A small image classifier, trained from scratch.
Training: adamw at rate 0.0035, 14200 steps, batches of 128, held-out accuracy 86%.
Data: trained on microscope photos of single blood and bone marrow cells, 194171 training examples, 9.4 epochs.
Rows from block 7 of a small image classifier, named by matrix and row number. Rows with one number belong to one channel. Each number is 128 + 24 x the weight over its row's rms, rounded and kept within 0 to 255. All counts start at 0. Numbers have three digits each.
After each channel's rows are labels from the 100 images, of 14976, where the channel reaches its highest value: "top examples" is what is common among them. Only what is clearly more common there than usual is listed. The data: microscope photos of single blood and bone marrow cells.
# convs1: 3x3 conv, stride 2 (model.blocks.7.convs.1.weight, 128x128x3x3, each kernel summed), inputs 0-63
# convs2: expand pointwise conv (model.blocks.7.convs.2.weight, 512x128x1x1, transposed), outputs 0-73

convs1.12:120140126143144125118130136121094123150099135128181086133127122150096109129139117103168079060135114162131076071112106140102125108126111138166102101129100131160128115118143113138102130127132096
convs2.12:161136111102158128170117155080131115148099118137084096127118100123123102160094131129111070085120110105072095110122101101120172088122076107156122121132157128083132141113147132114081124130130129120122113150151150107077104150
top examples: cell type: eosinophil

convs1.72:129110089193190138135129106145143139143129148111130117151099175151090135164140148137143137166168090136123130133108147136109070155131129175179111169136090129165128112132137159154120144109117132
convs2.72:121085150134119112159105123102133131120073138143122096136126134108111099094114138186130133135107137118162130130123118104123121118115112108132124142142116146122147109130103118066092099126102112162147145131133108091168137148
top examples: cell type: erythroblast; cell type: plasma cell

convs1.43:101091121094105105136100127127134147108069144131145152158124131145162137117116093133125133114157082104109126098143145137106127121163139126097166134148146126116126124150140153092158116135101150
convs2.43:111163148100137116117131158121140140103194168114124121098159143137094147137150105144130102135074122148142125122120084129173111169170097170140149139124124111147078147152151161114123131163124144142127124093119178153091158111
top examples: cell type: segmented neutrophil; smear: peripheral blood

convs1.51:146099119081088157144130109121142112138129098142132134129115082071143109140163128109141162149140163173113153162092093086113133154125099088120131151122133140087127125089116139171111118110155130
convs2.51:125099081130154173142127116122103148126121140086126132121121123117127144097153153128079136102135142107103117127120106137110119143090171095086118147136128103080105124100147100140128129123107120135164160166110129144129134154
top examples: cell type: plasma cell

convs1.33:132105142145130106164163145101125082120083135124154147153146142105130116120168142127152097109134120081142163141174133131111124100131164123132137173162151093121088141164131128084159126164119153
convs2.33:116125143152165127128121124157135108142147149123129168126136173117091143124095151102102135145140098126125096125132143126125137164103143142117155121157161148123155103114162110162138121137117108098097119085129174170113105103
top examples: cell type: erythroblast

convs1.55:143126119114080114184123126120126099066103141088135133125123126139145114146125096122121101116171110072105140107134131131132122102147147076115158189144143130148096148142139129086143104125086138
convs2.55:131150152122137111141115155086154125132140171134132097080126127127118089084138103163114119142089130130116090093123098134104107178169110178139161146128128138104151147142160124121151106086110142117108126089141152102130113060
top examples: cell type: erythroblast

convs1.24:086102107129108100134141130104151111144174106136080128126113121104102095132160168123134126098098108093120140137146105125103139140103114114097073114114100110110120103102124136056136108139122083
convs2.24:103121106092113147108091117126103103136130120108146150162141151116152131132157113136133084170149177099142147115135143120140128126121152123097155113081089140182154129168128087117102130116166109172086103107137129104158139139
top examples: cell type: erythroblast

convs1.27:179096128126148124110129112096123151135150173100098109123117123119131140118143101139123133156156106126129096081115141135146078090132143139117147115076137131129120143128148146158114112110133153
convs2.27:145092111140165096141144134086162198115110109149130123105083134119170084102133105155123149087135139113112138102177149143119122098127093104087096123123151121136120125083136153152142150094140131125128116170094092104136131134
top examples: cell type: segmented neutrophil; cell type: band neutrophil

convs1.10:183133129104104133141192153107164116145158111150138122106118126088140163151144157090135128134130164163138097092146147093149098116133133085127130171126145128120102144138103107124098119169164135
convs2.10:099107129132155163118125115098115118190111114121154112114107150149085114111120148119085117081113125095097123103125131103122179103105145108111108133115118134089131102097127124150103085130088139111085142173147095108116122178
top examples: cell type: segmented neutrophil; cell type: artefact

convs1.26:113100134167157083117151120077129064127142140095124147149125118095146111107143120130142140113083090085130123138180121164088100114115153170135111128116152078109098131150125139099163147166090122
convs2.26:117084102130157134135152110142106107141150114122093128167126175101131136119106090109119152137157120154126117116131157099138149136159122176148123107131131120153136120122111134128155117149149124123099112093128090106096114120
top examples: cell type: erythroblast

convs1.124:135090135132147120150091107160061161145089147126174106119153173186150140147119112126141151090140073124150130120116145114111128129154149163141145122183133142125160130155115091114116143116105175
convs2.124:119149156121141088144153145111137159143164128123106136119157141149117138164118118141163150102097082103142145118154128122121148112121093128157145125152118134096128088080142201133131090155122131109139096083116160149077159110
top examples: cell type: segmented neutrophil

convs1.40:122145134159148116129146147118135103087099144107144163184140133136109131111147112174145121137086093133119142159140133162145159154084142146177128103157120107143125103145138163111163145154091091
convs2.40:125127121158143094181116112128108135120132133143078111174154151083143154166116121168124152142176117102135115138138143092096083137110113132154087155163183136097109103104112124097155125121152119142137105095129181119136090138
top examples: cell type: eosinophil

convs1.108:137077140163176097099106097106101104126124144061134110118135143138152117123106095136126158127095071100145103128128120154116083119126164187140129116121153101104120128171122117139137163118094148
convs2.108:126117126130150137153245114121133148117142126131121113120134148173125099116097131098147159110124115131137137123140129101116169126137085135153117105143134110122138125074124156111160077131129118102137112130103125115133139116
top examples: cell type: segmented neutrophil

convs1.104:161121085112110109134128104116104082103124142095107151134090128114144124135142107137106134163102104100099146143132144141134118161119118114186161194147169095166098140113158134120133146103128129
convs2.104:140099108149160132134084103117104129111140132116125132165125143138177125112117121131142151105156103149136140115112183091131101113124140167106080152116214133165118098150150086124172130141173118109148139121120141111167085123
top examples: cell type: plasma cell

convs1.5:149080130170169109112124107085107101138157147068091106121125131115138116131143114147148154133100094094133115129115125151125074117127160175131113108093145088109106128151129135141142139093108119
convs2.5:147094111124146135159162102127124151128120113130125107147097147125126098110100109120140167110136137122143128110139143092083151125137092126110110110136117114127125117080107129119177076104119137120118117119080094084153122128
top examples: cell type: segmented neutrophil; cell type: band neutrophil