config.yaml
train_examples: 194171
color_jitter: 0.2
norm: "batchnorm"
widths: [128, 256, 512, 1024]
epochs: 9.4
final_lr_fraction: 0
Rows from block 10 of a small image classifier, named by matrix and row number. Rows with one number belong to one channel. Each number is 128 + 32 x the weight over its row's rms, rounded and kept within 0 to 255. All counts start at 0. Numbers have three digits each.
After each channel's rows are labels from the 100 images, of 14976, where the channel reaches its highest value: "strongest on" is what is common among them. Only what is clearly more common there than usual is listed. The data: microscope photos of single blood and bone marrow cells.
# convs1: 3x3 conv (model.blocks.10.convs.1.weight, 128x128x3x3, each kernel summed), inputs 0-127
# convs2: expand pointwise conv (model.blocks.10.convs.2.weight, 512x128x1x1, transposed), outputs 0-102

convs1.116:044085151160118158156157148075140117120170133133144170113166128116132139136161131137065151130152165161079156135150102166116163158116155148122156142174156046102174123123111151147098105145166167157148127170130142107095163156134047152078102147137072081140072134157134149147073151147113128131120160168095055142116155165160127060133097104141084118164136071060140132147155154053102102134143
convs2.116:104171111112134153103138117166105209122079106120140162123108200123100142150122151109118127100104140123097098113152096188087168134111118121113174084087165056139123099116138167129140118076101114107083131174072152097159140150123158145158137143108086113122137122169116094043101112052117119159120079135134150113144
strongest on: cell type: blast; cell type: eosinophil

convs1.35:135078120103134091143105121122154123132104094078119177129144143110162135108136101101122154103117140186113125120173106074119065187157185165079092123119122118170161110189113071147096125116103119114131155171125130129138116119035144109085154162167098114171101097178092135127120092136110181100141080147140131175138145172077073138172117106198124127048191084127112092164182101126096156160114
convs2.35:172117166129152132154161173117089156059093068107161145087085147166095093111122144110193188111090119093072123123104090131112114133156089084083118115136151076080138081095128137084159137114081155077134190147112112140120126105148111163081093058083174103095161123115160095091135141095052189195102077062182159128183
strongest on: cell type: segmented neutrophil; cell type: band neutrophil

convs1.121:101105162159139131181125157093127131177180161079154087127119113155149160124130068157108150106155072089104127139105124138079150166076171105125109155142167101105089133096139073191103121101140155151123133093176166107103108127073094169107141162107104108156104135182123161160080147084134206110142098172106126108145076096154103105095132126181082134164073102106160067183193129112118090169155
convs2.121:159147080159121141123153118158119145101097135055140132120111168118147124114111184130000147140082160126086119114163127147050165132125079135098162133140196090145132139134107102141187122061139120116111148119086099089120090115058112122138145154072112075115134144154114112084092124112135178159072122103140162112105
strongest on: cell type: artefact

convs1.99:105115147153129141167123146105129141175183155054139085121092077161127147129129073136097144101144072089095127138110110110073160170113168100105081146134160092101080122118124080192098122107126173138129143087155154106097116121099081165099142159106098106125100138191083144166077136082130200117148093158103120121121076079152088096087133118184093122140059115107156083182192116103112085150151
convs2.99:154134099168128138108152122163121128116093131102146134127110185108150120134107159151056155160097161101118117103154150136027159141124081164128157130148200096168124146144115115148185122050147098115094149110081102107116125122085113115146152169095119069112150132151115120068083126113134181125080124097096158094131
strongest on: cell type: artefact

convs1.1:119077101115092134164120102133107102044178109111102153108150067078105073126130170062079089111114138130131087135134095129070142132140150127099167093156103134130140116128082154064146106103095124086083123136049067122123136146041122095095096150131158128099157132177123095138104104133068127125056137167132059113118134140127149127150099074129132096059161078128106157177143147118157123111110
convs2.1:112109124108104090082102114123098129134121114157135157141132120147147090119121081179197123183160149135166088165064150150166062095118167199096088105162081127178121142102128114132131130150123110147112171206184100111147255117126121130121127118149119184115143106089130080125143167102123135128104084123144098128147
strongest on: smear: peripheral blood; cell type: segmented neutrophil; cell type: myeloblast

convs1.65:150124157151134122045141155154136134069080173137154163141153174136155075146157144114140168134157167161162133151152112144080116137125147146137140098154156163155173145122115156154153152131133123152136108164012086176150134130102158151151106139144163129150161126044149154124124137157063129170059154116147129122122166147144161139158090134116168152072140114149148156001137162164159159146142
convs2.65:190134109064177109135130133134101108083101121090096087117110132096114049168091137104084097061112080093072134119074121065106126123124146127056142154114106100096090134109160131125078098111111094136125071146088147114117135219145105183159126104135125124073228128098087074113122130059127160117068128108103145168155
strongest on: cell type: plasma cell

convs1.27:110096171121148103186149171101083112159158155120172146113169163146185197156147094185086151151121131145114117113140178131135103162122175154098152198148123087163139113103193093148113163106147094136109144143188199164165126148092127133110165155136088103187099112165122180136142099148164196152147122169159105108174129151142116146147134112160146100139129063083088105179143139103107123205169
convs2.27:178162133141127178146142136130105087091122077052134098109133164123145119101097200114138126109060147091116122141125120120109186151116100076123088139128161101102081143111122110141179161104091122094163134150127112098149090113169023153067111149070167091106162140135132104117112091114120179169125137086174159118166
strongest on: cell type: promyelocyte

convs1.52:141092132129146162111169129112109102112128090192103169146114121105153070121163129042129122115143143175127204096165067074139137119182113186094060074081151133193175101169076090154101145189112167144119187163092076137153144156130170129106128105171111101165114100134152141161128122132077123119156134091152124188144154147091078149152097118152151119118170099119122103127152103143094172122102
convs2.52:121112152133121157123168174123089119084117079138132127068117148170103097108136135087101159143088090093100104122091140111108121110185128134079128080118157118129140091131120130090158146109130127053140161132097100141075139102144085166129113120118179126125178129123139094115141142105039170156090069067168172141200
strongest on: cell type: segmented neutrophil; cell type: band neutrophil

convs1.68:071097152112072130164161153067100111119156145138130149046178136129143127144156094099045143140095121131094138111125104151112140138087140134100160129147086051119156089076102098129103132138151124137131144144123120134124155164104079107087110129115052083148059116163132150121082103129101143142106152168123068120089119153147116084118096076132126075154120069056074086147126136044083103136145
convs2.68:150144127097095155069139115169127168102135105119131141129120163107098099124103141106132080112132160112133094096085128140132152107108174111096095066145119093142084092105095185118134136142082113105105162194143137182137172125145155177098090143115144132102162128144112051121091137046121107112075009077178145115195
strongest on: cell type: artefact

convs1.37:138140134067112141189137135155062119146183126090112145073151114203088177151110114168109177158064146130127087086119155150145129111082117116088137173164048122095129088111160125112129132090165081128210152142184173149100117148141116068142143094118130143100122139140065134126144062124175112172184122140100137111117135144138107129103135094118132090183084136138030140156128108113129135119143
convs2.37:122193179142116200099140129138118156115159134147050079107110146156089175161162149144076104143088157131105117149200160131133165123124068056185138091074127121071110081102089095105141123144146125126119145121182132170086113119108146084070092160093135093167102139160124186188151146184135120156138160095163118118149
strongest on: cell type: promyelocyte

convs1.108:103114068129069143160139066140088154079175106139119153112158107145086086065154157063068155083122147147111123157136066104090148155115172140123145105152115104104158113117076160100118069114095131126118153145078081092077134150057096115099069168141133093075125141170167071144093123142066123106076140161079085113096152135091137102149095101144108118111146106102101153170152151098134115091098
convs2.108:079118123137116140087102118112080143147150137145125165142155130150111070135137063148166106167156155153172113198083175167130092125125165184102136091153135132182140093108128144150108127135112116151114150213205111140165216115091096123161117141133095163131121122100115089109180171103136108119124095108147086180168
strongest on: cell type: artefact; cell type: erythroblast

convs1.77:133111115091089126195149122115118102164164125118157079085149178200060141152114147180104144162091105090100068050112142153108110135126118114073195128086102127112091073121128105174103137081131062081209135085149121141084117150155102108125155140126112130070116092152088102163144088134141142153152120180082124044101109114122096102131113092134118104155115086110104154142114106118113147099086
convs2.77:118142134153158155128095108043072088175175148111083108138142034169088151151160062129157115113169162168111192175098118087141121145126145079134121162113086163089141089102175090127118097147131129128118128153171135133158134134110070085148097074128093137156136132126142147153177131152152119183149179114136072165094
strongest on: cell type: promyelocyte

convs1.26:153138182141146130131122179151140133151161176071112094135127093167177146173128131147138139177146081089132124121099158154172132095106116121117073169126153158145068117145163101152142189079169166160179105091141159187186083084128153146154145099113156144175141163113093179150174138120169159179157077068178143100149069124164090167125148109116184114134097151149153112111115070150157125164171
convs2.26:157111113106125174111106126125090142134141093051106099099115151136130081112089172128104146103070091099080152125134160127095162116104120098052098128139115097076090129121107096111155142113111119111150081140113082118083070120196009141102104121072137083107130136162099129114137117107142165117067112034146144123142
strongest on: cell type: segmented neutrophil

convs1.17:073121098122082150058093098121125105105112118053111166128105137124126099147119152082101149121127170151104153127178055143138160104184116160140104101179125115106133139153078180102153124131117144127153059177101089130117142120133089110120056125119130052115117134062129100103072126119103086143118151101121092189081160140098160056147076116115106136123187130109135183084143172114136123081075
convs2.17:131049025085192110173153106102131087147133122090130048121122096092119101129131163151115087074141090138099159114124077037095148131151089138106066157147147132115136129132155109136142112133108136207146092149137062104099122181137059159120146156181108167136193148088127118086142156134129130150067163126127141107093
strongest on: cell type: eosinophil; cell type: plasma cell

convs1.31:089140128138119127097200124139070104089126140159116135131185136174108107139154190097085226137117142126109114133139093134094123151119147144113147148163140112072146129093140209159149130110149154135202141135110135122100144140135065148144030145152134061111118145070125134189079132167106102130153179112091127109129149168131113074164103164086109084129128126127126198079133125107164092078106
convs2.31:088168130145167211136136128085087112178170125128084067154132072152120133186123131137128123157109128125165187186098098135131165205136094088116129098047176178099060132097175089118102102067127084139122050150147142127112120125130127138086128099133120114153140128153115168139185126150121154116146152140081159200084
strongest on: cell type: plasma cell; cell type: promyelocyte

convs1.59:127081131077108135107159137126120126114115112136068177101163133075151103135154124083067117144072154172095148089172103125164119132145133173063141103163074110146168067149090121107091139157144121129137128184106099119149164142114127070040087133151089132150094099118090140119142078151125127115129161152149019158090145166122076118148130068113130093144154075112079116104136090100066138147137
convs2.59:122146086090133093046146135152102139057118085165096116092146177105116119104132138141119074088120117072089098079120108118152135120143148123155130079137137086121117072065100190125102114131092100134069123145140098061109131148153119153130099129103133177160136132149117109098096132119130100084158105146150151073167
strongest on: cell type: eosinophil

convs1.123:124125155089114153191112153136075126158183156052115142071145123180151177149135091166087149146070140126111151095133154139151153118108122144061141174157071098119126072119157125119102146109150118147163109144193175159140126159139122085114160112120099125153098128169029155126144071101172181160171129162137114123127130139133105140121152071147144065170123105108049141177122101089105121164162
convs2.123:176193164123106168097126128133117090110150079081100115074122169137143131104113173129131074135023147091105111120140146123135185110116096057122076112143119130087102082106119134126145162144079124094098137156151093114079082121149070135069081175075168106137161133154114125131128129159137165167130162072197145091153
strongest on: cell type: promyelocyte

convs1.122:118141155124092098173200159143087115159164115180133177069166166081168175163151138150126117156130171158127082173148129139156109080149078125097163180122092117111176124120145139158116174156151088111118127163184177144147155161170112124129092072146138084167129135093118165113124131181180111143163161101152132126129170175122156107139112076047138095185114118109090144144033121099143110138123
convs2.122:145129157130094205122184060143161122166157137157128137130150127140145136153073132114150110143136127132135200140178157117141188170153157102169053135094131155070147095090069111121145148140165129113111150155159131116094097123172065130041119130123138126157149171140092159168143074198182104129141136121132150156119
strongest on: cell type: segmented neutrophil

convs1.33:116128135152101117148098136085106129134135153076136061116123109138134101112085076107128149102132045062110129136071104116079113167097152096117122100087143104121044125098104067131113112072121139157115126058123102118108092100116106142130155158088105108142100140178083139128108142080103208115143056163117143076112050086136093123090105122188103120102061126106138072157165116117119110156147
convs2.33:133097104163119144155115107115133093141083156058138179110117152148166108104099120130088147146107126118096135173107123091071118139117030157126111147160166112169138123154093099117172126041153097125100143129143117092182118125118108140111140144102111098087144150097157130101128148104152149197105135105135118117147
strongest on: cell type: artefact

convs1.102:126134084059086124111088092126067137095116068149083143068088076101093086109112161050112115101062153153118120143141087084161128122197108114091109106121042123106125110123091147102121106157090093079122154145070088086116136138139135059102072139136111112089109098102098082113117077118110082082129142126116094140103148102072137123140109103115096115136145122124071163103113112116109100077088
convs2.102:070107102118120138064157120115102103125108120189105099055161152148158128066174124090146139160095132098089131145089159155203060088176120152174080078137142173165130130097112175102111108174133109139158168152172092129150154080146112115082115102084166162119126109093136147074157139144111091152217143175179130114164
strongest on: cell type: eosinophil

convs1.90:106111115125096152099157112122114059098111116104104098132136067103129071099151159066127086083131073106097159099121061083047116132107145163116100058101151131130083134140063115075115118110101134137092125098096063080106105134100125117114091143130134093127128090146132118137072112129062176068106078145107117140098076116123069102128054127157070136050119117120146119138140087130135118141129
convs2.90:125025057131185101140123131054123108191104087121148151170130099159105099137107104176126142141180094137117123158044155138129143160110078181100061152132128143131148080119183057140167109131128107134080128138143091098107156138149068128100163086177089159111144167075189123163187135145121146147083127103110118180137
strongest on: cell type: erythroblast; cell type: plasma cell

convs1.24:067081125150122156127135117088113110116177102089130119124098085112131139094132147127082130078143121112072157126120086099066165148167153110106094141146163075100106120124109170186091084127118186149117136115110145058081113136136069164079092151120083090118088132164096129193075142116104160064094109133087084150126117105134079080127088123163051117117112103081152154145188103079095094117140
convs2.24:094157086140138124103088133118116175119068122110168192112097161116108118131128106149144133140091137093117115100127122158034127144114101134089174105150166083165115128134144148145141108021098119114049110094079104083165130095095121065117141106096067093135091133125123134118105135071114133112150108144044113113099
strongest on: cell type: erythroblast; cell type: proerythroblast

convs1.96:164130161131158081085132159163131127098084163111159148145162157165149114159148158163151186160148154144157078128126172162124093122116143129127152133171150182154149133133166166146154170081157130131185082143071127181174131093106176144151147126134176169147169133049138154144174128169125101176104140096171149070152157160153143175166128137085174156075137123159150172043118143171167172151137
convs2.96:185107105066157137136118125141098152109141115089063107131105138118090113167108151117088127080121077121072143127160127140103123108110155074089101145123084117051078146085140101133103102104086137127171073138098116155098110156174063169119089074110135087066175134146069116139124109100117158121084120053137144149140
strongest on: cell type: plasma cell

convs1.75:165093119065106170178142119145024087115151081191103161073125051098112142135136153100099152121079162166143124095148130095099164120182123124056142130134069136141134094079124148064132171154112105094154159152159139140133165166091166067138142118160126112121135124158073112088092068145124080124168144136141122134137157123114111144144115114124149102164156078128065155161100100125111190126107
convs2.75:055134121144153133115152116094150093141154124169078096122158102160080152105153151124119132188105090091124179136117123118146130112154102085181071128124107161077117093088083112129093119164080131113166079106185095170095106091143072109089100120110161122150121129106126170143157159187099131118154167110132139081128
strongest on: cell type: promyelocyte

convs1.72:107138060128090139138160062129117144070139109139123151125144099141079087060164157082112140058122151149119123145141077096071132150124151145123134092172115111094167125140072167077134046149088133135119156152091086073065156172122099109131090154139133116066130155152144063133094132138077113089060157159066124142111159124082135100133090123134083131107123127112105163145167147105138096072104
convs2.72:101133117132120155088076144104097176157126124136128129151138144128147058103146068119173092155147144131170136158065159147152102116117157167103125054110134155167119121104137145129110109164120159165107133173195126117165214138069101109166141106132111162136129128102132121115171160116142128136129111111121076171162
strongest on: cell type: eosinophil; cell type: artefact

convs1.89:161104160158139092069140159151121137085061178160162162140160174125166060149152113107132157133157149152169114153130123128096081154100158124141157080136147159156176149109116108135152155138121087140116115153027073184165142128073172150143124143133154135158153138070162157107134131154062152166070160142165117100132155138136175158150104133134175145061124097149127114042129172162151159160145
convs2.89:194105104065151105141132119136090085094084109109121126126103136094098002155089157077117128035140081092104144107089115063113142096115159103084100175141107105063078140070131136127074107113109127117119095147094113095132131182160109189134096108131139111067219138127098065132126115073120159115095109093119147158158
strongest on: cell type: plasma cell; cell type: band neutrophil

convs1.21:151135151110138123138108154140128125178131167045116085115134101174126163161097115166138129171098081068128106099080171159181111075116082113105093169129100133121071095139167105117120148048157102151174102080164163165147070079115133113147165066082133155131118146124076148132173099084184162166173077091141150091124066117160106154080164113129156118134101133142092121127123086135132113144174
convs2.21:162140157112117226129107125120128163128124117076109116070109139137156126086128143135158153109058139105125104133175189128128169117107083094082061128117125096098069112117114104098159148109113124114166179115148107119073144107154081105108107141096123128146076158160111141143133125126154169136088124071183105084105
strongest on: cell type: promyelocyte

convs1.38:095059113105118148136162115101098092138143077106079143107134147051142142121135130119049111134099130152084159088155113116206151124135118154068122155144107095137111091121121108153067141106135155127133114161151156099153121126118116103041102140145071106146085111126095120147151103151168116092157116152160040122122103149106068113149147088135114097220169074079106104115153101086059149123108
convs2.38:087146076116119117100162171134083128086117105159109125032125167128050140110127193100082159089100103118118096069142084130145146120118118105178144070153138069109113058107110138167135140144107112115031137100120109080118115099170097112123049112091103153180090134194110114097103109130114118131163102133101179122169
strongest on: cell type: segmented neutrophil

convs1.41:116067132084117142097146137126125130106119113122086174107168146076152090131156125089072126147092151169092152102164085138164132132131136169074148090161092106140163075158077119106091132142153132136146113181088088122138148138087123081021075134148090124144094087112112139114134089147106118123111146153140001154084136166127098100144113064113124117145156068111093116088143111098075151148139
convs2.41:122130092093126087050154126158095135099140107178105134093135171094131124109135131153133083089124116098103102083109122131147125123134156128151125062139112104124127079082103191120090113120094097137043133152101107071096153143149126155124099117120128179162137131159124110119085121124133097104146094142141158098157
strongest on: cell type: lymphocyte; cell type: eosinophil

convs1.115:096101141149104101134134140062094121121125156152148080083119186047148123119111108136107069097146081098112113130078110124073105148137134094134184114060151095131093140053124104131095127124084076139005134074129122108110126160130113151094116143096087091161092086121156139081080135105096180094123110138120117095136082107129122103111077114155088126119124079066144080123090130112090112142123
convs2.115:129089113140146091182115149076125105081081125112147149112082088111162147132145076110143075109122121145105166151182104182061053131132074145115078177109132088132108114124116099158130106037116136179087094162086124059196115100114103121097123068136117090151120150103175110179124158164091081163149142128162101156093
strongest on: cell type: plasma cell

convs1.46:127140070159131167129157068125107101081140076124132140141163146136098111037148169117143165059160124139126168104144095077068163174157163175121150111144178148120119134116109170152129068108098166156126136141109118050074119143137138163140097170152151113089144131116127079162093140153092135045111110154070148138133114155069077107161097145154066126135168135132167169116142096140149110084083
convs2.46:076125036125184131136062139059086173185158106079137125133127106128112132210118065127116107169124106190132173145125070134109130194119110162059170143100121151154164142142139109142106102104171120160122045146108119143156143113052123089148101116097000104121159144096141136119137129194089145173112167151130080187120
strongest on: cell type: erythroblast

convs1.8:107143087145111136121135088133090137069153113142093185120159134156088079121136135080114195141108176152112109116171072139089171153114143146106155108187136118094150081089109178097131111131157219120252100182093105115093152142122101141115070146150133070067132139147094085136060149151079113130129177157087138148138163157126121109156106117124113081135142152119144174121136115112138114093108
convs2.8:068185133158190153100119140102122111166177127147100094139151091150150141152154136155162112190106103083110189153076125121163134142152140106148134112108137203105086119090164061127096112139149130150128073114174108143139101118123033096118118079110110098145112116138123147147152138153124134129155152107101136135090
strongest on: cell type: promyelocyte; cell type: plasma cell

convs1.78:098093148158139119163121148094117124159160156077159119132171165148145155109132075165107202125154103112116127130110138150108143181058188130122142151168161106108107123079144063183116108065174147157166116123171165112095093117055093167105149174125111105157111125157125151141095149129132209113166105186095124093142092158137110112125138127187082128187116089104151070158190141116125107181159
convs2.78:125166074150090152145134134172131177125120145035143119124124161137149160105140179128000117108090147129106135135165130162082172133123092119102169136118162100141153187135089107130163135082113128122132127113100097116151073105078151121153141194088112045100139147137125095080120116084145148168088143134174162148124
strongest on: cell type: artefact

convs1.103:090082155122109142172153155090099120132174148104128151048177183114155169140155072160046148139103134132100161121138137146134170117068123147084158171150097073121153087095153094171105137117150138142137111148176173138133143162103088116095137104120077100161064130124093156130120108134153146140157157156130069119125122161133104109130121067130123051195128059083083082131111114066093110155149
convs2.103:174195132112097164117138134164128121093120097097127128116136162127108106099095181095108117115102154057106082111115109139120187100107139051111102134146162081089070092081136153124128153117081121067150127159125124170142101107158131160084070187060190092076154119149106093124099123095105136123107054094144157111192
strongest on: cell type: blast

convs1.9:110132079128111089125154082124124095112116071151152087114139193142047149101121166157126163119142104095099050106098139129113108114162112117116174165088150142093083135117159135186115103086111106070163127087116157080095104109107095151135108109120142121059128116069119072175128128148140070090120093094083134071142104142104097098156090134087081120112157117129147136083099089127151088051058
convs2.9:116105128136163185163119107081086125135177124090100114143132042181133174172160071143101087124148084163126226189163132087118127199132095119111122159043126150140131138132134132117117097113110101140125117149166149123162157092143149133145110081133098142141115144156145158161205117148134114140124157145130121206113
strongest on: cell type: plasma cell; cell type: promyelocyte

convs1.106:126104114067073084165156120140080102148139106119086110085144141157103140141116126134085177153070109095112037079092115124148063104134094091069180132119064111105086071121119095135108144109131042087166126103149125149120127146100114072107122114112120105106123118126063110135129075133153097141159126150125101063097099119109099106114110067124136086155101096110054104144122072100111177109102
convs2.106:113139103139110154093137139125115051184186120166076116112148086143090150154129129092109111148127122151080147129146136079176136130136189081155107094132023168091146068152136129154077121170118121124101155159195069140108157114149082114120079118110129137151114165125123163131142145163116096124149125147108132135141
strongest on: cell type: promyelocyte

convs1.82:142125137149100085034110136159104113063069144120135136123168174135156078130113107110126178151140116131155127128104098135136102145111150136140161093144135164138101155104116090122163162072147113132170104133033079166164100084107148134151074150127171098157157140048151142119129138180074114149104117139158126078100105168103148126164079131121163130111166123145131100010139149158170187147115
convs2.82:164085093085178115158132132114060051111117136136100132119141117110069071203101159113120109097101065104058128125089066076115136102105143090120080179140086121051148108107148116134085129137128145109130092148125108123114096147183075157130084082120132086109204156150098108124127116109137134120109104119089155150136
strongest on: cell type: plasma cell; cell type: promyelocyte

convs1.28:115097098140104158150132099160113087060148107116142165144147078109118073106126172085101115087140159152127113110152077108045141159133175149094171084153151154133141122141080176086141108093083127104091108150071080106111133135067141131113078181148173103107171107172155098152070119168051125107095129165121100122113154156109138110172084127147112138070187092142150182175148166141166140120102
convs2.28:083094079130163079138083135096135128177117108121141165176122147146123068114129058150180122161215119112189103178070146150146098163113160185071091144138113141171153098109084080145125132127131126150113092194170098115162218142089088122170155114129088163101151128091152097135177152127123156157085142127151094174149
strongest on: smear: peripheral blood; cell type: segmented neutrophil

convs1.119:169115137113122110102155136144126144142055152184122129143144126094165072128158100058145096120124113144167105128137105093108060185098173122127120076102103154155158136114096088021143152169098058124064145132110070148153153135098178090143123179144142116141138115169184141078114119139084205125131129158161136159123132111121157163130119132191157147071102123152095086150135144166124140173167
convs2.119:148068119149135126106139149113157058180069111141179145191170112139109085108073159062162115141162076136213146132124105069101152100104188148101089157121066105098166106161122123154123172070153109106098100130131146101113130132143079157075147086153139137129157158100143082165165066084154143118092114089138150112116
strongest on: cell type: band neutrophil

convs1.20:096084105157119141162148097112127125094145126140171164126147120100106125091156177144096158060169174164130125149155136106058129194141189138135156110195160111094167153132134201109131076123093136135079136170118124093094160150088097148108128193140124121104124103171174103126106147152101157100059150190096078130122175139111150112150108119173075149092135062101154186167164179115138092104119
convs2.20:098145142127116108159088157092088176109076131137151116130079123129126118140150070110144103080164144155123126158124137170108083082123175156135169121071120082148132101087102121131163086128135123148126115162069158086193198151082113107199147075165110146136161121121147057100139149076115162217135113115150109170143
strongest on: cell type: plasma cell; cell type: artefact

convs1.48:114065122074108136131141129114118117135133102133085170089152141047149128129144117119065112138075158168088145089166116123187128138143131147057143123176078100135164065143113122111091132156133122118118116184136122107144165140112115071029114143144087128143090092137080128115149081146148140106140156164148020158099145153113087112144138067128116102165148058107084119134145097090067145136130
convs2.48:101164100090111099043148130142101133096115110178093124095137164093111131103120143145113056091110123111107109100131117139153146100140139123175135073133107093116126050075096152120100113127097097129051116152114115068123135136137108133133092119109135170159131134145126111081078116139130066105175101149131149086141
strongest on: cell type: eosinophil

convs1.14:055083156145121162157161154090156124138165134122138170127162123126145130144166138128071153140146165173081160130166088164121158161123165156115140119178152053114177117139090148148097119144164179165154126176129124117102163149124062143062100157143071091146072131163127155153075141149105133133116148175105045147095156156166114059139100102145094134156130084069143127148175142059097111144152
convs2.14:121172111120131136066144119167101201125079097128145166128120197116114125139121154114109133107104138122082111090156087159099161143111112121105170064095174036132138097119103160133147121081089111100058128165070143084125126144131158145164147137126096116130134143155116100053093105070115116146119079141131150121124
strongest on: cell type: eosinophil

convs1.67:106169148163132156129180146094179161125127161191139177134185173161117119133185116140158143119158183176137159139168124161086151129107122181149125132175160100084213133134127143154136103180173150182160168190116125134079183169180089157153130102151117114112111136101144144136090169144111103150143202131071167168123197171150161096106121142115108147165105148106151136084123147107140077106142
convs2.67:106146152125142163136130128148112169112141085127088174159118167083155117187131112103114094114150156143171169164168121149132167174128119103116173107084216141125111173132111185133162105143130127149102095156154184087175117187113158136201174115162080129097144139130122075101136105087141122159133154143171132160156
strongest on: cell type: eosinophil

convs1.127:099154113127124165071129109127124096114099110151106181155105110120149106126124178106133095117123193178111192076182107115138145086219097184131080118142127119149168128164103198103152119172140129173130105181111113116130151130206123114145098090156130110137122146089122125123096132144113061121148162065133147205103188153097151118155112151085116107152195157127128198079116156123119140090087
convs2.127:069125072127139125095139143137139164092150143080102083121095185075201089056132153121084098125111149100093114103117135116148163130141102136109163046132198118172116131137146110143107126148192146166152081128143131091184187152108073103197136183111132144074175135112127094137123145094166140086107184118111145163186
strongest on: cell type: eosinophil; smear: peripheral blood

convs1.34:061160106137096083116115108114069136110101139102121098077126153145089130086098124124100175098143090087092110120077101125112092105136097096128112144115143095051089131074124095131111084097127110137162097091124139094070101087120058135143068097100121054104096129072100097114093130122118108108109103082069129087108084130098097066101082109108057097116130120104134101083099109090143099076081
convs2.34:102153064111153110211149144010043117086125130113069092103093093131110118194111109141049082098089139173089130191130074100105149113129089091088075133118146107083172129154154091119133136105123102183162130170141123129149102124066130095146150109119111089139155129150141132167148127113094130162139117172159105158056
strongest on: cell type: plasma cell